config.toml
image_size = 24
horizontal_flip = false
translate = 0.12
mask_ratio = 0.75
loss = "mse"
encoder_norm = "rmsnorm"
nesterov = true
adamw_lr_other_params = 0.002
final_lr_fraction = 0.1
Rows from block 3 of the encoder of a small masked image model, named by matrix and row number. Rows with one number belong to one neuron. Each number is 128 + 32 x the weight over its row's rms, rounded and kept within 0 to 255. All counts start at 0.
After each neuron's rows are labels from the 100 images, of 14976, where the neuron reaches its largest size: "top examples" is what is common among them. Only what is clearly more common there than usual is listed. The data: capsule endoscopy frames (Kvasir-Capsule). In brackets: how many of the 100.
# gate: MLP gate (encoder.blocks.3.mlp.gate.weight, 384x192), inputs 128-191
# fc1: MLP up (encoder.blocks.3.mlp.fc1.weight, 384x192), inputs 128-191
# fc2: MLP down (encoder.blocks.3.mlp.fc2.weight, 192x384, transposed), outputs 128-191

gate.90 [ 85  32 157 105 188  91 171 132 149  94 106  88 134  69  68 119 148  78 122 120 118  86 121 115 121 148 165  61 134 102  80  78 133 127  85 171 167 163 145 143 122 138  83 156  98 143 147 168  87 106 182 158 101 114 127 111 141 103 118 166 109 121 126 148]
fc1.90 [149  67 188 186  78  93 112 179 112  99 203  65 103 109  94 158 141 160 167 135 119 167  72 182 167 120 142 126 142 132  99 161 116 178 164 121 171  63 137 117 111 108 119 136 115 170 129 146 151 176 162 162 134 181 154 130  84 140 103  69 108  74 124 147]
fc2.90 [118 123  96 117 144 106 117 122 145 128 118 130  94 155 128  83 121 123  78  78 123 113  91 120 155 115 179 137 142 153 123 159 130 158 137 138 129  73 161 117 117 151 125 211 152 156 168 120  67 156 116 120 135 116 112 128  67 138  66 132 151  94  99 139]
top examples: finding: angiectasia (81)

gate.13 [107 108 111 143 103 142 126 115 135 102 149 110 143 143 127 106 128 193 106 219 146 159 132 157  60  82  98 208 124 143 132  91 168  80 157 104 147  31 138 142 115  77  79 149  93 118 115 147 180 138 172 126 139 142  97 111  67 139  89 156  99 154 121  91]
fc1.13 [149 150 120 127  89 103 126 129 117 149  88  71 122  87 194 133 128 115 122 117 153 138  99 152 156 188 134  81 138 145 149  88 180 126 152  88  94  92 150 176 132 146  79 143 155 142 114 102 116 159 129 117 123 121 164 101 205 112 112 157 123 130 181 201]
fc2.13 [128  95 119 159 116 122 135  84 128 135  98  94 113 150 163 153 112 165 138 113 158 101 154  91 115 147 165 118  63 174 110  96 111 123 138 126 128 109 156 185 134 137 117 104 162 175 116 180 138 109 113 146 121 120 119 143  77 148 159 106 139 136 106  86]
top examples: finding: pylorus (26)

gate.289 [166 148 152 199 167 152 178 136 124  98 128 114 144 104 111 135  31 110 127 135 124 145  79 150 169  99 157 143 142  80 119 207 144 167 156 100  94 131 132 138 134 125 128 132  56 127 169 113 129 130 108  86 124 123 130  91 152 119 139  94 120 166  89 150]
fc1.289 [ 99 114 108  90  86 111  98 128 109 160 101 118 116 137 135 128 209 130 143  98  80  62 195 106 122 146 129  79  78 163 129  92 107  96  89 154 186 116  78 123 118 161 150 103 181 158  89 130 136  81 150 185 125 131 137 175 120  87  85 171 162  99 166 111]
fc2.289 [132 168 156  43 151 115  67 167  86 148  73  79 153 178 145 144 149 138 154 167 108 130 148 126  86 179  66  48 146 122 126 143  83 123 165 117 130 132 114 147 143 119 102 151 142 111 172 159 167 190 173 135  74 139 135 138  79 154  92 125  69 137 105 110]
top examples: finding: pylorus (28)

gate.143 [197 122 140 131 100  91 113 136 119 147 174 103 108 106 117  74 167 171 135 144  76 195  84 173  94 127  92 157 147 168  96 139 160 102  93  69 145 147  99 119 137  90 164 121 105 103 101 112 140 154 141 176 210 142 109 145  80 117 132 180 146  74 192 154]
fc1.143 [ 74  79 157 137 130 117 178  84  96 153  98 106 155  62 122 174 142 131 109 116 190 106 210 108 128 106 124  86 116 129 169 134 123 159 154 117 159 161 148 108 104 115 113 137 182 104 140 167 141  79  90 168  69  94  96 105 129 144 105  69 193 122  80 112]
fc2.143 [ 43 105 161 163 123 152 127 119 177 119 114 113 143 130 113 144 126 121 122  61 117 113 111 120 114 159 147  77 162 108 111 130 107 141  83 146 145 187 149 120 113 119 139  71 136 136 152 161 171  81 127 118 101  79 145  88  79 175 145 114  74 168 104 123]
top examples: finding: foreign body (45)

gate.285 [110 133 148 131 185  95 166 123  75 141 125 118 142 201 158  96 101 123 150 102 106 170 147 151 112 117 156 119 130 135 110 117 140 146 120 173 158 198 121 118 132 122 127 179 105 143 107  91 148 119 156  94 130 152  82 121  62 111  84  99 149 162 184 184]
fc1.285 [102  75  79 137 149 154 147 103  56 130 164 167  74 152 190  79 148 128 133 111 118 113  87 151 158 109 139 144 116 159  88  94 100 159 134  89  65 130 142  96  79 108 120 125 138  94 114 100 143  58 134 147 115  74  82 130 164  79  92 113 155 132 152 143]
fc2.285 [129  53 114 132 149 127 117 139 153 169 157 152 131  93 160 156 148 114 126 152 142 145 153 177  94 179 131 128  84  52 185 142 123  77  96  50 115 134  76 158 123 160 103 100 143 106 103 158 150  65 181 151 118 166 132 128  96 136  85 135 164 108 125 106]
top examples: finding: reduced mucosal view (26); finding: ileocecal valve (25)

gate.367 [148 131  86 168  69 127  82 124 125 131 117 179  90 174  95 101 179 177  81 124  76 113 123 151  82 148 141 154 130 122  32 124 112 135 127 108  96 119 117  71 177 121 142 132 131  42 150 102 100 150 127 145 123 127 114 142 133 207 167  91  86 154 121 103]
fc1.367 [132  68 107 117 141  91 147 147 160  65 100 136 174 101 126 121  99  80 173  89 170 154 126  63 208 125 100 134 135 169 203 111 125 137 119 153 148 179 146 165  77 160  99 136  92 192 103 127 131  85 127  81 196 102 155 121 113 102  98 118 195  98 129  79]
fc2.367 [134 157 122 100 145  87  72 111 118  75  67 135 103 134 145 133 127  72 116 175 134 132  83  83 136 157 115 163 104  90  63  79 134  75 113  90 185 163 164 111  98 150 146 180 122 163 158  88 158 105 121  71 137 136  99 141 102 149 137 128 149 122 112 133]
top examples: finding: lymphangiectasia (70)

gate.87 [157  89 102 116 170 137 112 121 137  76 118 139 131  70 109 180 152 101 121 124 154 173 127  96 126 156 100  62 151 128 151 124 138 176 194 181 163 165 115 174 137 111 101 107 148 120 194 112 133 143 159 111 163 161  73 115 101 126 145  55 181 106 119 143]
fc1.87 [113 142 172 125  83  96 135 162 166 129 174 137 176 124 179  69 108 136 135 116  94 143 126 143 109 109 126 142 131  99  80 172 104  61  73 103  85 114 125 157  92 165 136 109 124 143  99 132  53 104  88 139 144 158 130 160  97 153 112 125 128 168  71 143]
fc2.87 [121 104  75 129  54 117 130  83  88 101 149 108 117 114 189  74 104  62 156 117 143  75 179 173 154 127 134  92 109 146 148 102 172  84 160  90 129  93 133 143 123 110 153 127 142 165 108 110  85  90 110 175 128 149  94  94 126 183 177 136 167 102 130 160]
top examples: finding: ileocecal valve (38)

gate.343 [138 157 157 167 119 116 106 152  79 118 136 175 150 121 176 177  85 109  94  67 128 195 147 115  87 150 147 120 107 210 137 129 136 162 116 151 139 135  61 135  99 130 102 166 106 145 142 139  74 129  97 120 102 106 178 121 207  94 172 143  63 101 145 134]
fc1.343 [114 118 151  62 171 138  96  90 157 136  98  97  99 145 104  73 148 209  80 158 127 102 151 142 184 128 148 180 139 124  82  83  97 156 167 166 136  97 115 150 176 113 143 168 129 110 155 110 138  70 125 127 161 199 139  93 128 123 101 191 133 131 113 113]
fc2.343 [125 138 177 149 136 122 135  95 139 147 128  71 117  85 218  69 111 107 141 130 151  81 163  80 142 175 126 138 176 109 173 125 126 190 121 113 124 167 108 101 126 112  51 112 125 169 113 118 120 149 104 105 108 105 135  96 146 134 168 152 155  85  69 185]
top examples: finding: ileocecal valve (61)

gate.169 [ 84 118 165 134 189  89 101 166 160 110  98 144 143 109 109 131 140 152 111 110 205  99  95 163 107 119 115  97 149 186 133  70 105 104 169 120 143 126 110 106 182 190 156  93  94 110 129 123 197 122 166 128 126 128 113 113 126 150 110 121 136 160 133 121]
fc1.169 [117 141  78 150 131 176 160  56 104 182 183 162 149 175  90 106 136 164 148  60 108 141 146  91 176 184 156 119  78 109 133 165 120 120 119 132 116 119 194 165 106 125  83 114 127 101 151 146  66 155 120 146 114 123 169 106 103  87  75 148 146 138 138  90]
fc2.169 [120  56 168 170 172 136 146 146 127 105 144 127 169 161 130 102 135 133 142  99 122 123 154 171 151 142 119 105 145  98 200 144 109 136 156  77  92 146 151 148 153 203  82  89 158 112 152 117 127 135 129 106  67 121 124 129 150  56 106 120 150 122  73 117]
top examples: finding: reduced mucosal view (26)

gate.55 [ 69  75 228 110 122 157 125 124 139  75 175 153 132 161 157 128 148 177 141 187 174 133 198 144 145 111 166 152  95  93 111 114 131  99 167  81 178 143 116 141 156 105  67 147 139 134 136 134  60 133  92 127 168 118 114 105  97 128 125 107 113  89 107 146]
fc1.55 [198 158  25 148  94 124 120 122 133 160  95 101 110  86 114 115 117 130  78 106 151 103 115 105 153  80  97 101 159 124 106 125 144  98 119 157 154 121 128 187 105 150 158 106 170 120 165 146 131 150 170  96 102 108 138 138  98 162 129 160 180 162 152 131]
fc2.55 [128 117 120 116 165 103 143 113 171  89 139 129 112  59  80 152 109 131 105 124  86 127 153 137 119 108 117  62 121 158 122 192 134 106 116 121  71  87 132 171 101 151 162  95 138 174  95 118 160 173 130 152 116 176 153 167 117  91 123 106  99 140 133 137]
top examples: finding: ileocecal valve (56)

gate.305 [181 148  53 125 116 143 158 119 136 170 132 178 125 114 131  84 187 111 147  87 182 151 122 156  94 132 128 113 104 187 176  90 153 133 138 135 116 139 107 144 148 128 140 143 186 131 176 138 103 150  56  99 122  53 102 119 128 126 154 158 173  55 110 155]
fc1.305 [165 156  50 150 111 153 169 142  72 149 130 116 152 145 105 153 105 106 106  70 136 209 142 133 152 145 195 115  89 141 195 151 115 113 114 141 173 179 175 113 142 123  85 116 234  89 137 128  83  84 145  99 110  46 118 115 175 101 185 180  72  71 104 138]
fc2.305 [142 113  74  92 167  97 104 135 139 147 101 211 194 106 110  87 109  91 134 121 148 131  86 146 164 146 103 172 107 145 160 220 101 121 150 207 142  91 118 119 108 175 148  72 134  77 145 161 152  74 178 149 115 134 138 109 100  94  96 157 133 105 130 132]
top examples: finding: blood fresh (48)

gate.357 [134 157 154  91  71 121 133 165 144 113 110 123 104  66 130  63 143 129 124 133 151 118 139  98 100 141 166  79 159 123 158 153 166  96  69 130  83  97 112  93  74  79 132 116  97 159 113 146 105 138  64  77  81 120 100 143 104 128 102 126  69 217 124 143]
fc1.357 [138 132 140 114 138 144 146 146 116 153  86 130  70 104 130  90 136 190  99 118 104  83  89 166 121 125 168 183 117 130 169 140 158 112 129 125 124  86 135 157  75 125 126 113 110  82  92 168  76 134 136 100 161 140 111 114  92 135 154 151  71 155 103 121]
fc2.357 [ 98 129 168  91 116 142 188 159 179 137 137 145  73 134 166 109 111 122 148 138 139  64  85 112 186 156 135 128  94 169 144 107 155 185 133 133 181 114 128 141 177 166 165 172 141 152  97  63 126  76 101 106  86 171 145 177 135 175  85 135 122  89 137  99]
top examples: finding: pylorus (58)

gate.244 [129 114 125 152 151  67 102 102 110 137 119  88 128 168 159  94 102 138 104 101 184  64 157 128 134  84 142 161 180 108 129  86 157 165  73  84 101 126 132 160 156  94  51 133 159 171  76 134 124 151 179 115 118 143 108 157 115 115 173 148  81  89 139  92]
fc1.244 [100 117  77  98 106 165 168  94 101 147  90 133 168  62 161  94  82 159 134 110  77 132  99  85 105 158 153 130  88 142 110 141 141 110 132  78 113 141 138  91 146 168 214 131 107 125 129 123 213 132  78 101 171 175 135 148 151 128 141 132 137 133 121 102]
fc2.244 [112  87 127 102 103  69 139 149 136 180 157 124 198 164 204 126  84 148  97 161 140  94  89 149 149 158 154 112 149 112 155  74 155 146  71 107 139 197 119 165 127  82 138 128 119 132  88 203 138 108 157  97 131 152 124 155 173 162 162 159 155 152 102  81]
top examples: finding: angiectasia (55)

gate.85 [103 136 171 120 139 142 130  82 112 137 152  89 100  78 137 153 134  85 158 113 130 117 152  75 134 153 126 171 158 142  56 117 149 154 133 133 166 137 133 109 129 202 113 120 107 156 135 140 118 110 103 122  76 128 135 101 146 145 161  95 173 142  95 174]
fc1.85 [104 179 127 166 141 174 106  91 126 101 115 106 102 106 128 141  79 155 140 151 162 104  92 115  81 193  66 149 169 103 144 147  96 133 117 131 184 166 105 102 120 119 149 142 178  97  93 123  92 109  66 167 128 138 130 137 165 102 126  90 154 184  73 111]
fc2.85 [187 165 155  43 142 167 123 112  51 149 120 151 108 124 120 109 108 128 134 129  60  81 122 177 121 213 120  77 145 106 119 136  97 153 118 128 123 101 153 110 134 189 133 133 146 112 154 122 132 100 128 131 165 131  98 182  92 135 131 172 143 166 120 135]
top examples: finding: ulcer (31)

gate.286 [110 146 133 126 100 115 120 109 114 113  89  33  59 155 106 129  63 116  98 145  97 167 160 106 136  85  67 152 102 185 148 212 151 121 152 170 124 154 159 183 191 112 113 172 147 153 103 169 140 148 113 114 137 123 134 134  89 121 140 119 114 105 137 113]
fc1.286 [135 143 181  97 150 110 144 142 103 130 157 154 158  97 146 141 144 143 154 159 157  53 111 172 103 151 185 119 146  98  82  92 164 129 150 139 115 130 129  71  93 168 106 111 108 126 164  34 117 105 144 155 154  91  97 133 135 165 110 137 128 184 102 153]
fc2.286 [ 95 103  95  86 116 121 156 123  99  81 147 106  95 113  77 150 130 143 113 155 152 135 110 112  94 124 208  88 143 105 120 120 153 101  87 163 111 103  79 141 110 140 154 183 150 126 117 155 137 108 126 154 136 174 148  91 163  71 102 129 150  99 167 131]
top examples: finding: ileocecal valve (97)

gate.359 [ 56 137 134 148 166 126 141 104  96 151 114  99  98 169 193 164 157 115 105 110 173 156 132 115 108 128 113 123  88  63 120 121 162 139  62 112 112 122  86 114 120 127 104 117 167 133 172 103 137 110 148 116 103  76 146 138 116  86 160 108  84 155 135 124]
fc1.359 [180 171 130 135 133 157 128 105 145 129 189 178 134  89 130 101  91 150 142 164  75 127 146 173 128 132 124 118 158 112 150  98 138 131 116 155 101 110 135  74 115 113 184 132 113 165  80 139 205 153 102 146 165 128  89 164 146  56 121 137 125 133 112 144]
fc2.359 [135 160 125 104  92 160 134  86 135 138 135 153 125 133 134 148 126 156 122 190 104 143 106  91 152 118 107 165 119 142 128 130 134 136 125 148 175 150 161  82 145  69 108 186 149 139 111 132 187  88  97  86 149 195 123  81  81  73 125 151 165 148  49 117]
top examples: finding: blood fresh (55)

gate.192 [ 99 183  74 130 142  97 164  97 161 142  94  71  54 124 138 143 189 108 126 116 158 160  98 145 137  74 143 119 131 159 128 147 127 105 130 181 156 115 123  99 154 149 135 113 131 170 192 113  98 137 142  61 158 131 158  88 178  99 119 132 124 103 118  75]
fc1.192 [109 108 167 113 121 124  69 118  83 106 127 222 150 115 133 111 101 132 125  47 131 174 132 119 117 194 119 117  92 145 133 132 104 104 155  86 104 140 151 153 118  96 120 155 133  73  81 143 119 104 143 118  97 166 111 183  88 124  94  68  87 126 136 151]
fc2.192 [105 101 192 153 104 153  96 124  75 122 153 147 194 106 161 123 131 111 130  93 190 170 111 160 163 187  91 115  84 102 105 163  95 161 128 149 110 130 135 170  94 117 121 102 152 106 153 159 122 150  76 147 130 167  94 130 104 141  85 136 115 132 148 144]
top examples: finding: ileocecal valve (73)

gate.94 [ 89 160 102 129 121 133 109 170  89 152  93 165 152 199 177 148 163 145  63 116 106 125 144 155 158 145 122 116  75 130 158 132 163 117 124  99 159 137 126 128 128 100 151 137 119  92 180 159 114 105 138  71  88 158  83 165  98 112 119 137 156 168 109 121]
fc1.94 [134  98 146 186 120 137 138 178 108 118 124  88 127 128 109 125 195 103 135 107 133 114 172 110 151 149 151 101 117 117 145 122 132 155 136  61 159 154 115 164 108 143 121 118 172 148  55  96 161  98 157  47 107 138 143  90  73 101 168  99  74  71 194 169]
fc2.94 [ 72 153 129 137  80  65 127 154  89 162 109 168 108 184 146 127 187 107 144 138 186 106 114  83 139 154 135  85 150  79 156  72  90 149 101 140 135 113 106  88 174 136  58 168 128 163  94 168 132 126 116 106 130 106  99 123 132  95 110 158 128 108  82 103]
top examples: finding: blood fresh (46)

gate.184 [110 183 102 118 102 133  85 132  58 185 110  78 106 152  85 118  88  93 115 111  60 106 124 168 133 148 114 146 149  91 141  97 101 159  99 170 123 116 135  93 158  93 149  92 157  37 118 143  66 125 131 162  78 136  99 127 133 136 149 163 138 167 111 163]
fc1.184 [133 116 153 151 146 142  71  90 110 126 140  48 167  78 147 132  62  97 163 133 174 114 126 181 182 180  88 163 104 162 205 130 131  90 163 174 100 118 131 186 118 173 135 106 121 160 122 137 182 153 118 145  95 127 136 113 135 123  95 124 160 144 136  91]
fc2.184 [185 121 125 144 158  67 133 109  54  76 117 130 138  73 152 138 197  42 154 143 143  84 134 132 102 125 157 111 170 200 100 105 120 123 142 146 146 122 160  99 129 116 145 159  90  94  92  45 127  88 158  75 109 166 130 112 101  92 121  74 158 123 141  94]
top examples: finding: lymphangiectasia (57)

gate.251 [120 135 122 128 134 133 146 123 143 146  99 141 140  96 186  84 130 163 146 122 102 138 133  69 128 107 155  73 150  96 118 120 114  94 133 138  75 121 107 127 166 150 164 116 138 126 111 120 140 141  98 158  81 172 107  88 105  79  92  57 117 119  98  99]
fc1.251 [ 90  94 132  76 127  78 131 156 105 137  92 134  76 139 124 157 119  51 136 125 182 173 123 128 162 187  39 141 111 171 147 121 117 150  98 110 139 132 161 107 133 207 151 150 112 125  92 157 143 116  96  75 128 108 144  75 129 167 144 135 105 170 176 132]
fc2.251 [107 151  83 157 155 126  53 165  74 113 134 130 144  74 119 107 173 190 132 158 173 136 182 149 142  57 113 100 118 108 134 163 142 123 141 178  98 144  99  83 165  62 184 157 116 135 165 101 136 179 102 176 111 105 148 125  84  64 102  80  88 107 121 106]
top examples: finding: reduced mucosal view (29)

gate.9 [115 158 128  68 122  58 146 168  97 129 127 149 164 179  99 126 154 127 123 118  97 116 107 134 123 118 142 136 157 108 159 145 101 143 109  86 136 105 172  84 134 136 114 131  80 129  86 144 141 164 162 134 132 177  90 154 109  93  63 145 176 148 139  95]
fc1.9 [110 136 133  60 112 116 127 121  93  81 150 186 108 124 104 140 159  82 158 141 133  99  89 167  69 147 119 148 172 113 118 171  58 154 106 136 122 137 139  84 125 107  95 143 126 168  72 138  85 145 141 109  83 151 114 102 140 148  95 162 169 164 109  73]
fc2.9 [130 173 117 181 119 149 143 130 107  31  92 119 125 102 147 127 171 137 124 136  74 108 184 121 141 129 139 148 110 108 131 122 156  70  96 135  85 153  93  81 141 117  70 139 147 195  98 138 150 122 101 121 102 114 160 155 142  88 146 110 130 105  99 104]
top examples: finding: blood fresh (36)

gate.327 [ 73 126 130 111 111 175 120  91 166 140 170 112 100 113 130 153 153 107  98 118  65 132 122 132 136  75 135 142 143 104 182 184 108 122 110 103 148 103 102 119 142 127  91 140 122  73 123 172 168 156  96 102 126 183 166 120 147  48  60 139 182 137  91 119]
fc1.327 [156 138  96 136 141 101  91 139 104  92 104 172 154 138 135 134 109 158 125 100 193 154 116  96 156 170 137 121 132 104  50  63 136 170 137 154  85 168 189 115 162 134 155 129 172 195 160  82  71  68 170 187  98  90 100 132 118 162 206 111 109 110 157 138]
fc2.327 [129  65  85 130 146 121  64 156 166 150 150 119 119 104  98 130 135 113 107  31 136 143 171 160 155 148 169 116 112  89 114 145 108 170 109 154  75 144  88 143 189 115 165  91 137 153 124 119 150 110  94 131  78 155 108  94 119 121 152  99 121 176 135  76]
top examples: finding: foreign body (34)

gate.130 [124 109  88 122 141 111 156 118 194  95 133 106 152 120  89 129 193 155 110 104 139  92  51 122  87 118 174 135 109 139 123  48 116 123 163 170  97 136  97 136 100 107  90 134 165 166 236  98 163 190 191 117  86  99 107  72 181 114 106 114 147  91 142 107]
fc1.130 [ 73 168 125 110 107 144 150 105 115 106 112 208  84 183 147 172  87 158 122  66 134 144 130 148 145 147 139 146 117 168 122  74 143  98 113 170 127 157 167 142 137  95 108  79  86 115 151 150 198 132 124 117 144 157 146 113  72 200 158  92 137 105 166 166]
fc2.130 [118 172 133 139 120 129 118 158  55  70 149 142 143 143 128  89  56 171 127 172 141 109 128 180 204 159 170 119 156 161 114 129 106  99 143 130 145 114 144 131  98 139 135 125  77 140 199 111  94 197  47 196 166 135  91 164 132 159 143 125 165  91 105 109]
top examples: finding: ulcer (49)

gate.190 [116 111 150 180  90  93 164  97  73 145 103  65 203  79 112 109 210 111 130  81 168 101 124 125  98  99 141 134  93 128  90 124 156 132 133 172 171 135 119 167 168 177 124 152  36 136 171 125 137 125 100 193 144 122  98  71 105  92 137 118 164  97 148 133]
fc1.190 [208 163 151  90 155 153 117 158 146 110  72 208  96 115 130 127 124 183 126 162  95 135 159  88 166 167  94 132 182 172  88 172  82 135 163  81 111  91  79 108 149 140 100  91 205 127 152 108 140  88 108 137 181  92  73 137 128 135 135 132 150 116  80 116]
fc2.190 [164 199 118 108 106 181 171 163 129 104 123 165 143  88 143 161  83 176 140 124 108 170  96 102 165 126 118 123 101 128 157 176 132 143 125 104 189 167 119 130 127 100 131 174 134 125 136 157 111 136 120 103  98 118  57 126  80 167 130 164 149 157 117 122]
top examples: finding: ulcer (34)

gate.313 [ 82 180 158 121 119 140 127 126 135  69 129 140 122 133 103 130 148 107 154 141 118 133 132 146 137 135 162  74 137 128 119 152 193 124 124 183 137 148 122  63 160  89  79  66 130 111 171 130 172 105 124 139 160 111 133  99  96  80 137  96 111 163 112 142]
fc1.313 [135 119 108 149 157  54  84 136 120 167 164 133 116 135 137 144 161 138  79 105 130 101 158 129 142 113 106 165  81 100 144  91 129 180 178  53 158 106 136 155 157 144 110 151 121  97  55 179  76 171  80  86 133  89 136 182 215 164 145 122 133  80 163 131]
fc2.313 [ 89  92 143 178  89  57 123 133 166  82 116 122 102 190 126 142 142 129 102 167 143 151 140  92 108 104 136 176 105 121 167 102  81 158 115 119 167 130 184 170 118 101 156 158 169 109 171 152  61 140 144 130 132 145  92 139 185 104 175 105 114 159 170 193]
top examples: finding: pylorus (70)

gate.14 [138 130 130  99 131 149 145 121 117 160  97 134  95 124 129 173 117 143 144 136  93 149  83 139 138  75 101 122 105 174 112 188 113 120 217 209 163 139  60 145 144 148 164  31  89 165 133  91 175  95 144 129 150 100 113 120 147 137 140 130 132  79 134  54]
fc1.14 [151 135  98 173  47 132 137 187 167 150  68 169 137 107  77  93  92 117 150 167 134 143 108 122 143 160 119 151 138 144  75 133 145 141 155 187 114 136 106 145 122 104 158  67 149 198 122 103 157 146 165 163 165  78  91 137 134 107 124 152 106  97 184 101]
fc2.14 [139 115 118 148 114 104 116 124  98 179 105 127 123  85  92 171 102 109 175 151 107 118 128  98 111  75 126 185 110 120 121  91  72 127 160 178 119 135 155  80 137 123  88 138 112 154  97  70 108 164 170 158 102  55 164  92 132  73 125 136 123 121 170  80]
top examples: finding: ileocecal valve (51)

gate.328 [170 135 177 156 147 119 154 188 161 164  97 170 121 107 121 105 101 110  96 142 191 111 130 110  73 191 125 165 119 163 115 153  86 137 143  35 132  63 122 179 119 149  85  65  86 155 152 193 193  79 140 182 108 103 101 156 146 119 131 146 116  98 124  97]
fc1.328 [120 146 136 142 102 130 129 152 163 144  83 110 114 146  90 160 127  37  64 104 153 103 150 123 118 148 123 145 123 150 101 177 165 132 139  99 150  80 132 163 141 138  98  75  91  74 124 144 160 144 129  66 150 103 169 157 180 122 123 200 161 121 117  95]
fc2.328 [140 143 143 119 119 113  93 142 126 188 147 148 125 105 164  97 104  87  95 112 146 167 130 155 199 103  90 168 103  82 131 145  66 103 108 126 115 141 178  98 152 136 100 189 139 119  78 142  67 138 108 163  69  97 177  64 159 103 122 146 107 177  70 182]
top examples: finding: pylorus (28)