{"encoder_arch": "vit", "encoder_mlp_ratio": 2, "encoder_head_dim": 16, "encoder_fused_qkv": true, "decoder_width": 256, "norm_pix_loss": false, "orthogonalizer": "newton_schulz_5", "steps": 18800, "lr_schedule": "cosine", "final_lr_fraction": 0.1}
Rows from block 0 of the decoder, named by matrix and row number. Rows with one number belong to one attention dimension. Each number is 128 + 32 x the weight over its row's rms, rounded and kept within 0 to 255. All counts start at 0. Numbers have three digits each. After the name is the row's rms in percent of the matrix's.
# q: attention query, key and value (stacked) (decoder.0.attn.qkv.weight, 768x256, the q third), inputs 0-85
# k: attention query, key and value (stacked) (decoder.0.attn.qkv.weight, 768x256, the k third), inputs 0-85
q.213 082:159196180110129083191170187211152161207159140111092159163150093100104156174116134121101114108136124168116110096185133101102171139153107096105142185097090141118111148112155113107127129122111129255224229164106054063024104118110154094132128074116146080084083152
k.213 078:178140069080130128153131130191143140191169096103130089111116154135125120097074149149128116119112139122142197117110128152143094101087070163153114128153120151171158128110110111154162068149155073093137164157011056064125129111112187178092129145151117196214121140
q.214 074:255255154102115082109115135127138131190098117112055134130116163093112148135107152101159124060146143147133106160155137105141115152189122103103093146133164152109115138138167093145124125132118128116206255196109119152115124134107128119138071088070140150103094089
k.214 072:143214072070075126138076091182172100125117181113139153133126159132089143129092156105161162126153134151111196130144128164146106121093113178235157114115174125112180146105147121138188132142132137082116246219091094074081109139058096142115217110097066183153094124
q.215 123:255129067129201211249237196173202172179130159156180162121140136144127137154134100117129111135113112141120126122092087108115111144102128116114160155112119143124118092096112161092116118119121123150134068000000034071078060121133111086146161145132137102171136149
k.215 104:118062109129130090122070141117147098137141151115193137158155182142108132132138123113139128157107114169133142140133144135156107099120116145173115102112106166149118130110143160061119136120138127206144066145143098122087118087073142087084123100065051173107173116
q.216 089:223195083069132155189159177174126163144095171114143172126076124123129156143082129114106103112120170154094106186139130070131128151179098073117195139121113172106129125150182134138118097163111130119212185081072079114121106079094110137136140136116133176116161118
k.216 087:145089128079151111171103133091174108146118166154125127143167182117056144119122181127110174081135139147102214125116158121168147107090104142191071133132118169155193157133164160127158126162120096185115157164118096145065118087107130116070134155111111224172114140
q.217 097:000000108117087130057057070083067108070120125128148115090103096105110139154109136137127130110119128131146131173131117134154148130143128133156163103152137132128153150141139134154155137138144125115059061157180185161185123130108101111151123114134152190135163107
k.217 094:075111163170222232190155134044097093093064114114103112124157102092127124142143104105118108110140135145117069151150150115154156160171138065129167166120135102117114135153152135092122142139121136178126049051154188252208204195199173087122142135155179132123125157
q.218 062:179138155174159198135163147122130125101206157120161120097144145133129135165093115147133118116093133113118149115150098138082154127147126165137094193122150071129162119152116091121146138134143153079166066143085136010094110134182144117180111133143179123073113110
k.218 064:110170159127093103161075124174130144130090108153175091128140094099158110102100147113163142157099117119118101101110202118145106112120129080061151171148072135168089129143138104099096154119099092109174093153128088128115152074118123115094107119087168119072100155
q.219 071:062106122062136114065070131096133139134088107132104125158061161145076113112116114140128133103193148133171123162169131128164151134116102123121141075145141176130143112136159121177091110131083086144182176036108108172189166136116113113109091147154184195095139084
k.219 078:139104105124127174160129123072145135128091124099150185136119160157138096087146147105117022093158145171097188118118146149141189143146125147151093110119101125118130134140153149162171161160078115171110117122143156151138111152151119151136162129135057199139152102
q.220 064:244249205152139149116120118162135109159097125135131140152102082131051104073153126148129140105124093115175141116114161114161136152120123112150058127117110097171113127116105110141137120137143155077101220151149176161096148138148169122080123166130122108149156140
k.220 077:145124166172110125044080162126159174155169141137063095085091129107134136180152125173141146118136138056104164122113117135096142144077095173119153099156176144095143123101103110155116155114162135065151186224116101096088092116100101149138074097138186121115134124
q.221 065:000055088142199089060114042111091142137107124178139131166102137130093126163136117141098117097146131167161132126178142113141171129139144116149136156126164131138100098120150093125082155139120136153131128051123153132133147088158132097159112084142183115132155146
k.221 069:131136130159148168152119092128128108142105144091155071153103175162126154109159122141123078131115117146135080107133108137120121149166101129097064114127086128075134096113140157148138111157099094166169062053124172160202201131145195103072147124169075221145132077
q.222 077:000018186128086101127078140185139127142149099124127113147139084127123110152141088157094130200124132135141152117101143128125162142161145105135210188103086127122123141150133138145139138126142152255122133133146120082100134100102161133111138090098121105087153171
k.222 079:137058103160190143151199152113097174143166076114077077120127132147148151117119124136067102111104133132151107126131109107130116166133140103060113131135087120152126127150105118166114059137130132124134081045055116197147159196215185193137098148238179145163149137
q.223 077:000000068078075060077048060052124123105083125137120131135124139177167131149130124112090090150148154151153133141133135119115107128126105120120137093143156132119103117104120107115085127137145102169055026108127173201150143147129083131130117135166127136156144124
k.223 084:118103117176186171158172145110112088087111157104104156129129122121180130116129102111079061136121127172136089145104117136159110172195135107142148132107088110084134126110153180111149133117100174187112111057181142173240193156141196074150175120132102158171167130
q.224 103:086125152095128179130094139106203092133118078137116136165132089110124127190134105108129121156141148139119120154110123152176166162137120156107099109113143179138109117121142131178192104147111143081168151154176134098108114157098139116169115087130112109125092125
k.224 098:129114169149127073139135094126133174085130162136144123112120153132159114056181082111158147131157113160172181111152122104074131145119182130121187146145175123134213127163150164135097132166163172148128154142105115159082145064164128123197163168141119100151087062
q.225 111:127117155098157131090076097138131114129112145131121119118132140136088100126124093140137155119122050112130102108118085089115107075139089111153118121112154149100130126119112098105114123136093100141115144124162145154123096127135122157148089169103124152162156079
k.225 116:119139086150151152164121144124121152197058162147121103135151094086068148127120135141203176143150136172118142111132169106140114156156116124152119156127163164169172090163165164100157124113146111122137129185113146099109154097131187101170131099119121118151142127
q.226 124:139140102189117091160139108160104159132121156117113079105116174172093136116131159111073099101107151069139113156130080150119107131096148112126141109121153134155135107132086137141135152110138131128101154156106175088141125111164128099108200094142142134141115121
k.226 108:120122100086180178098108136106065125145139136129107180089181046131151137099126105131122138182143130174117099149134144123159090123113130152100135137157123120130110134155104153145164141133104125138104155151161140125207159126096133122079141130067142115096165106
q.227 091:139162117104147148112126176069066114106131154075144139161134086179126170138082133108197099101135133133077128100109094126171166131105090137165095105145149130074139116125141092121167145104105110141100105106128144128149090143127133142112182076098100107090129106
k.227 088:136120145110137146069131161074137139165186139136140152130127121145140128109100142144105169127130105062151149176117088143109084105114113123124179129113131123101133113134088128110154122120097105135102143122136133195113183135124147132148118169160125011142127112
q.228 108:111150122136131118133113098134102164084077149093148106111145156127081123131153177157103141110133097180155115147086153127127079119100133127141151138103170114134121110139178141081125083117131156148146099119116165116127128153103142129095141130089104165177188138
k.228 097:146120163094116140145194108109136102097153145173136101110160128119097169170104102152160100151151117131129117149130145150119159156138161117134091120143157133172184098147123140178108109153185132131089138124123102177132119092155101152103137126139214173153143200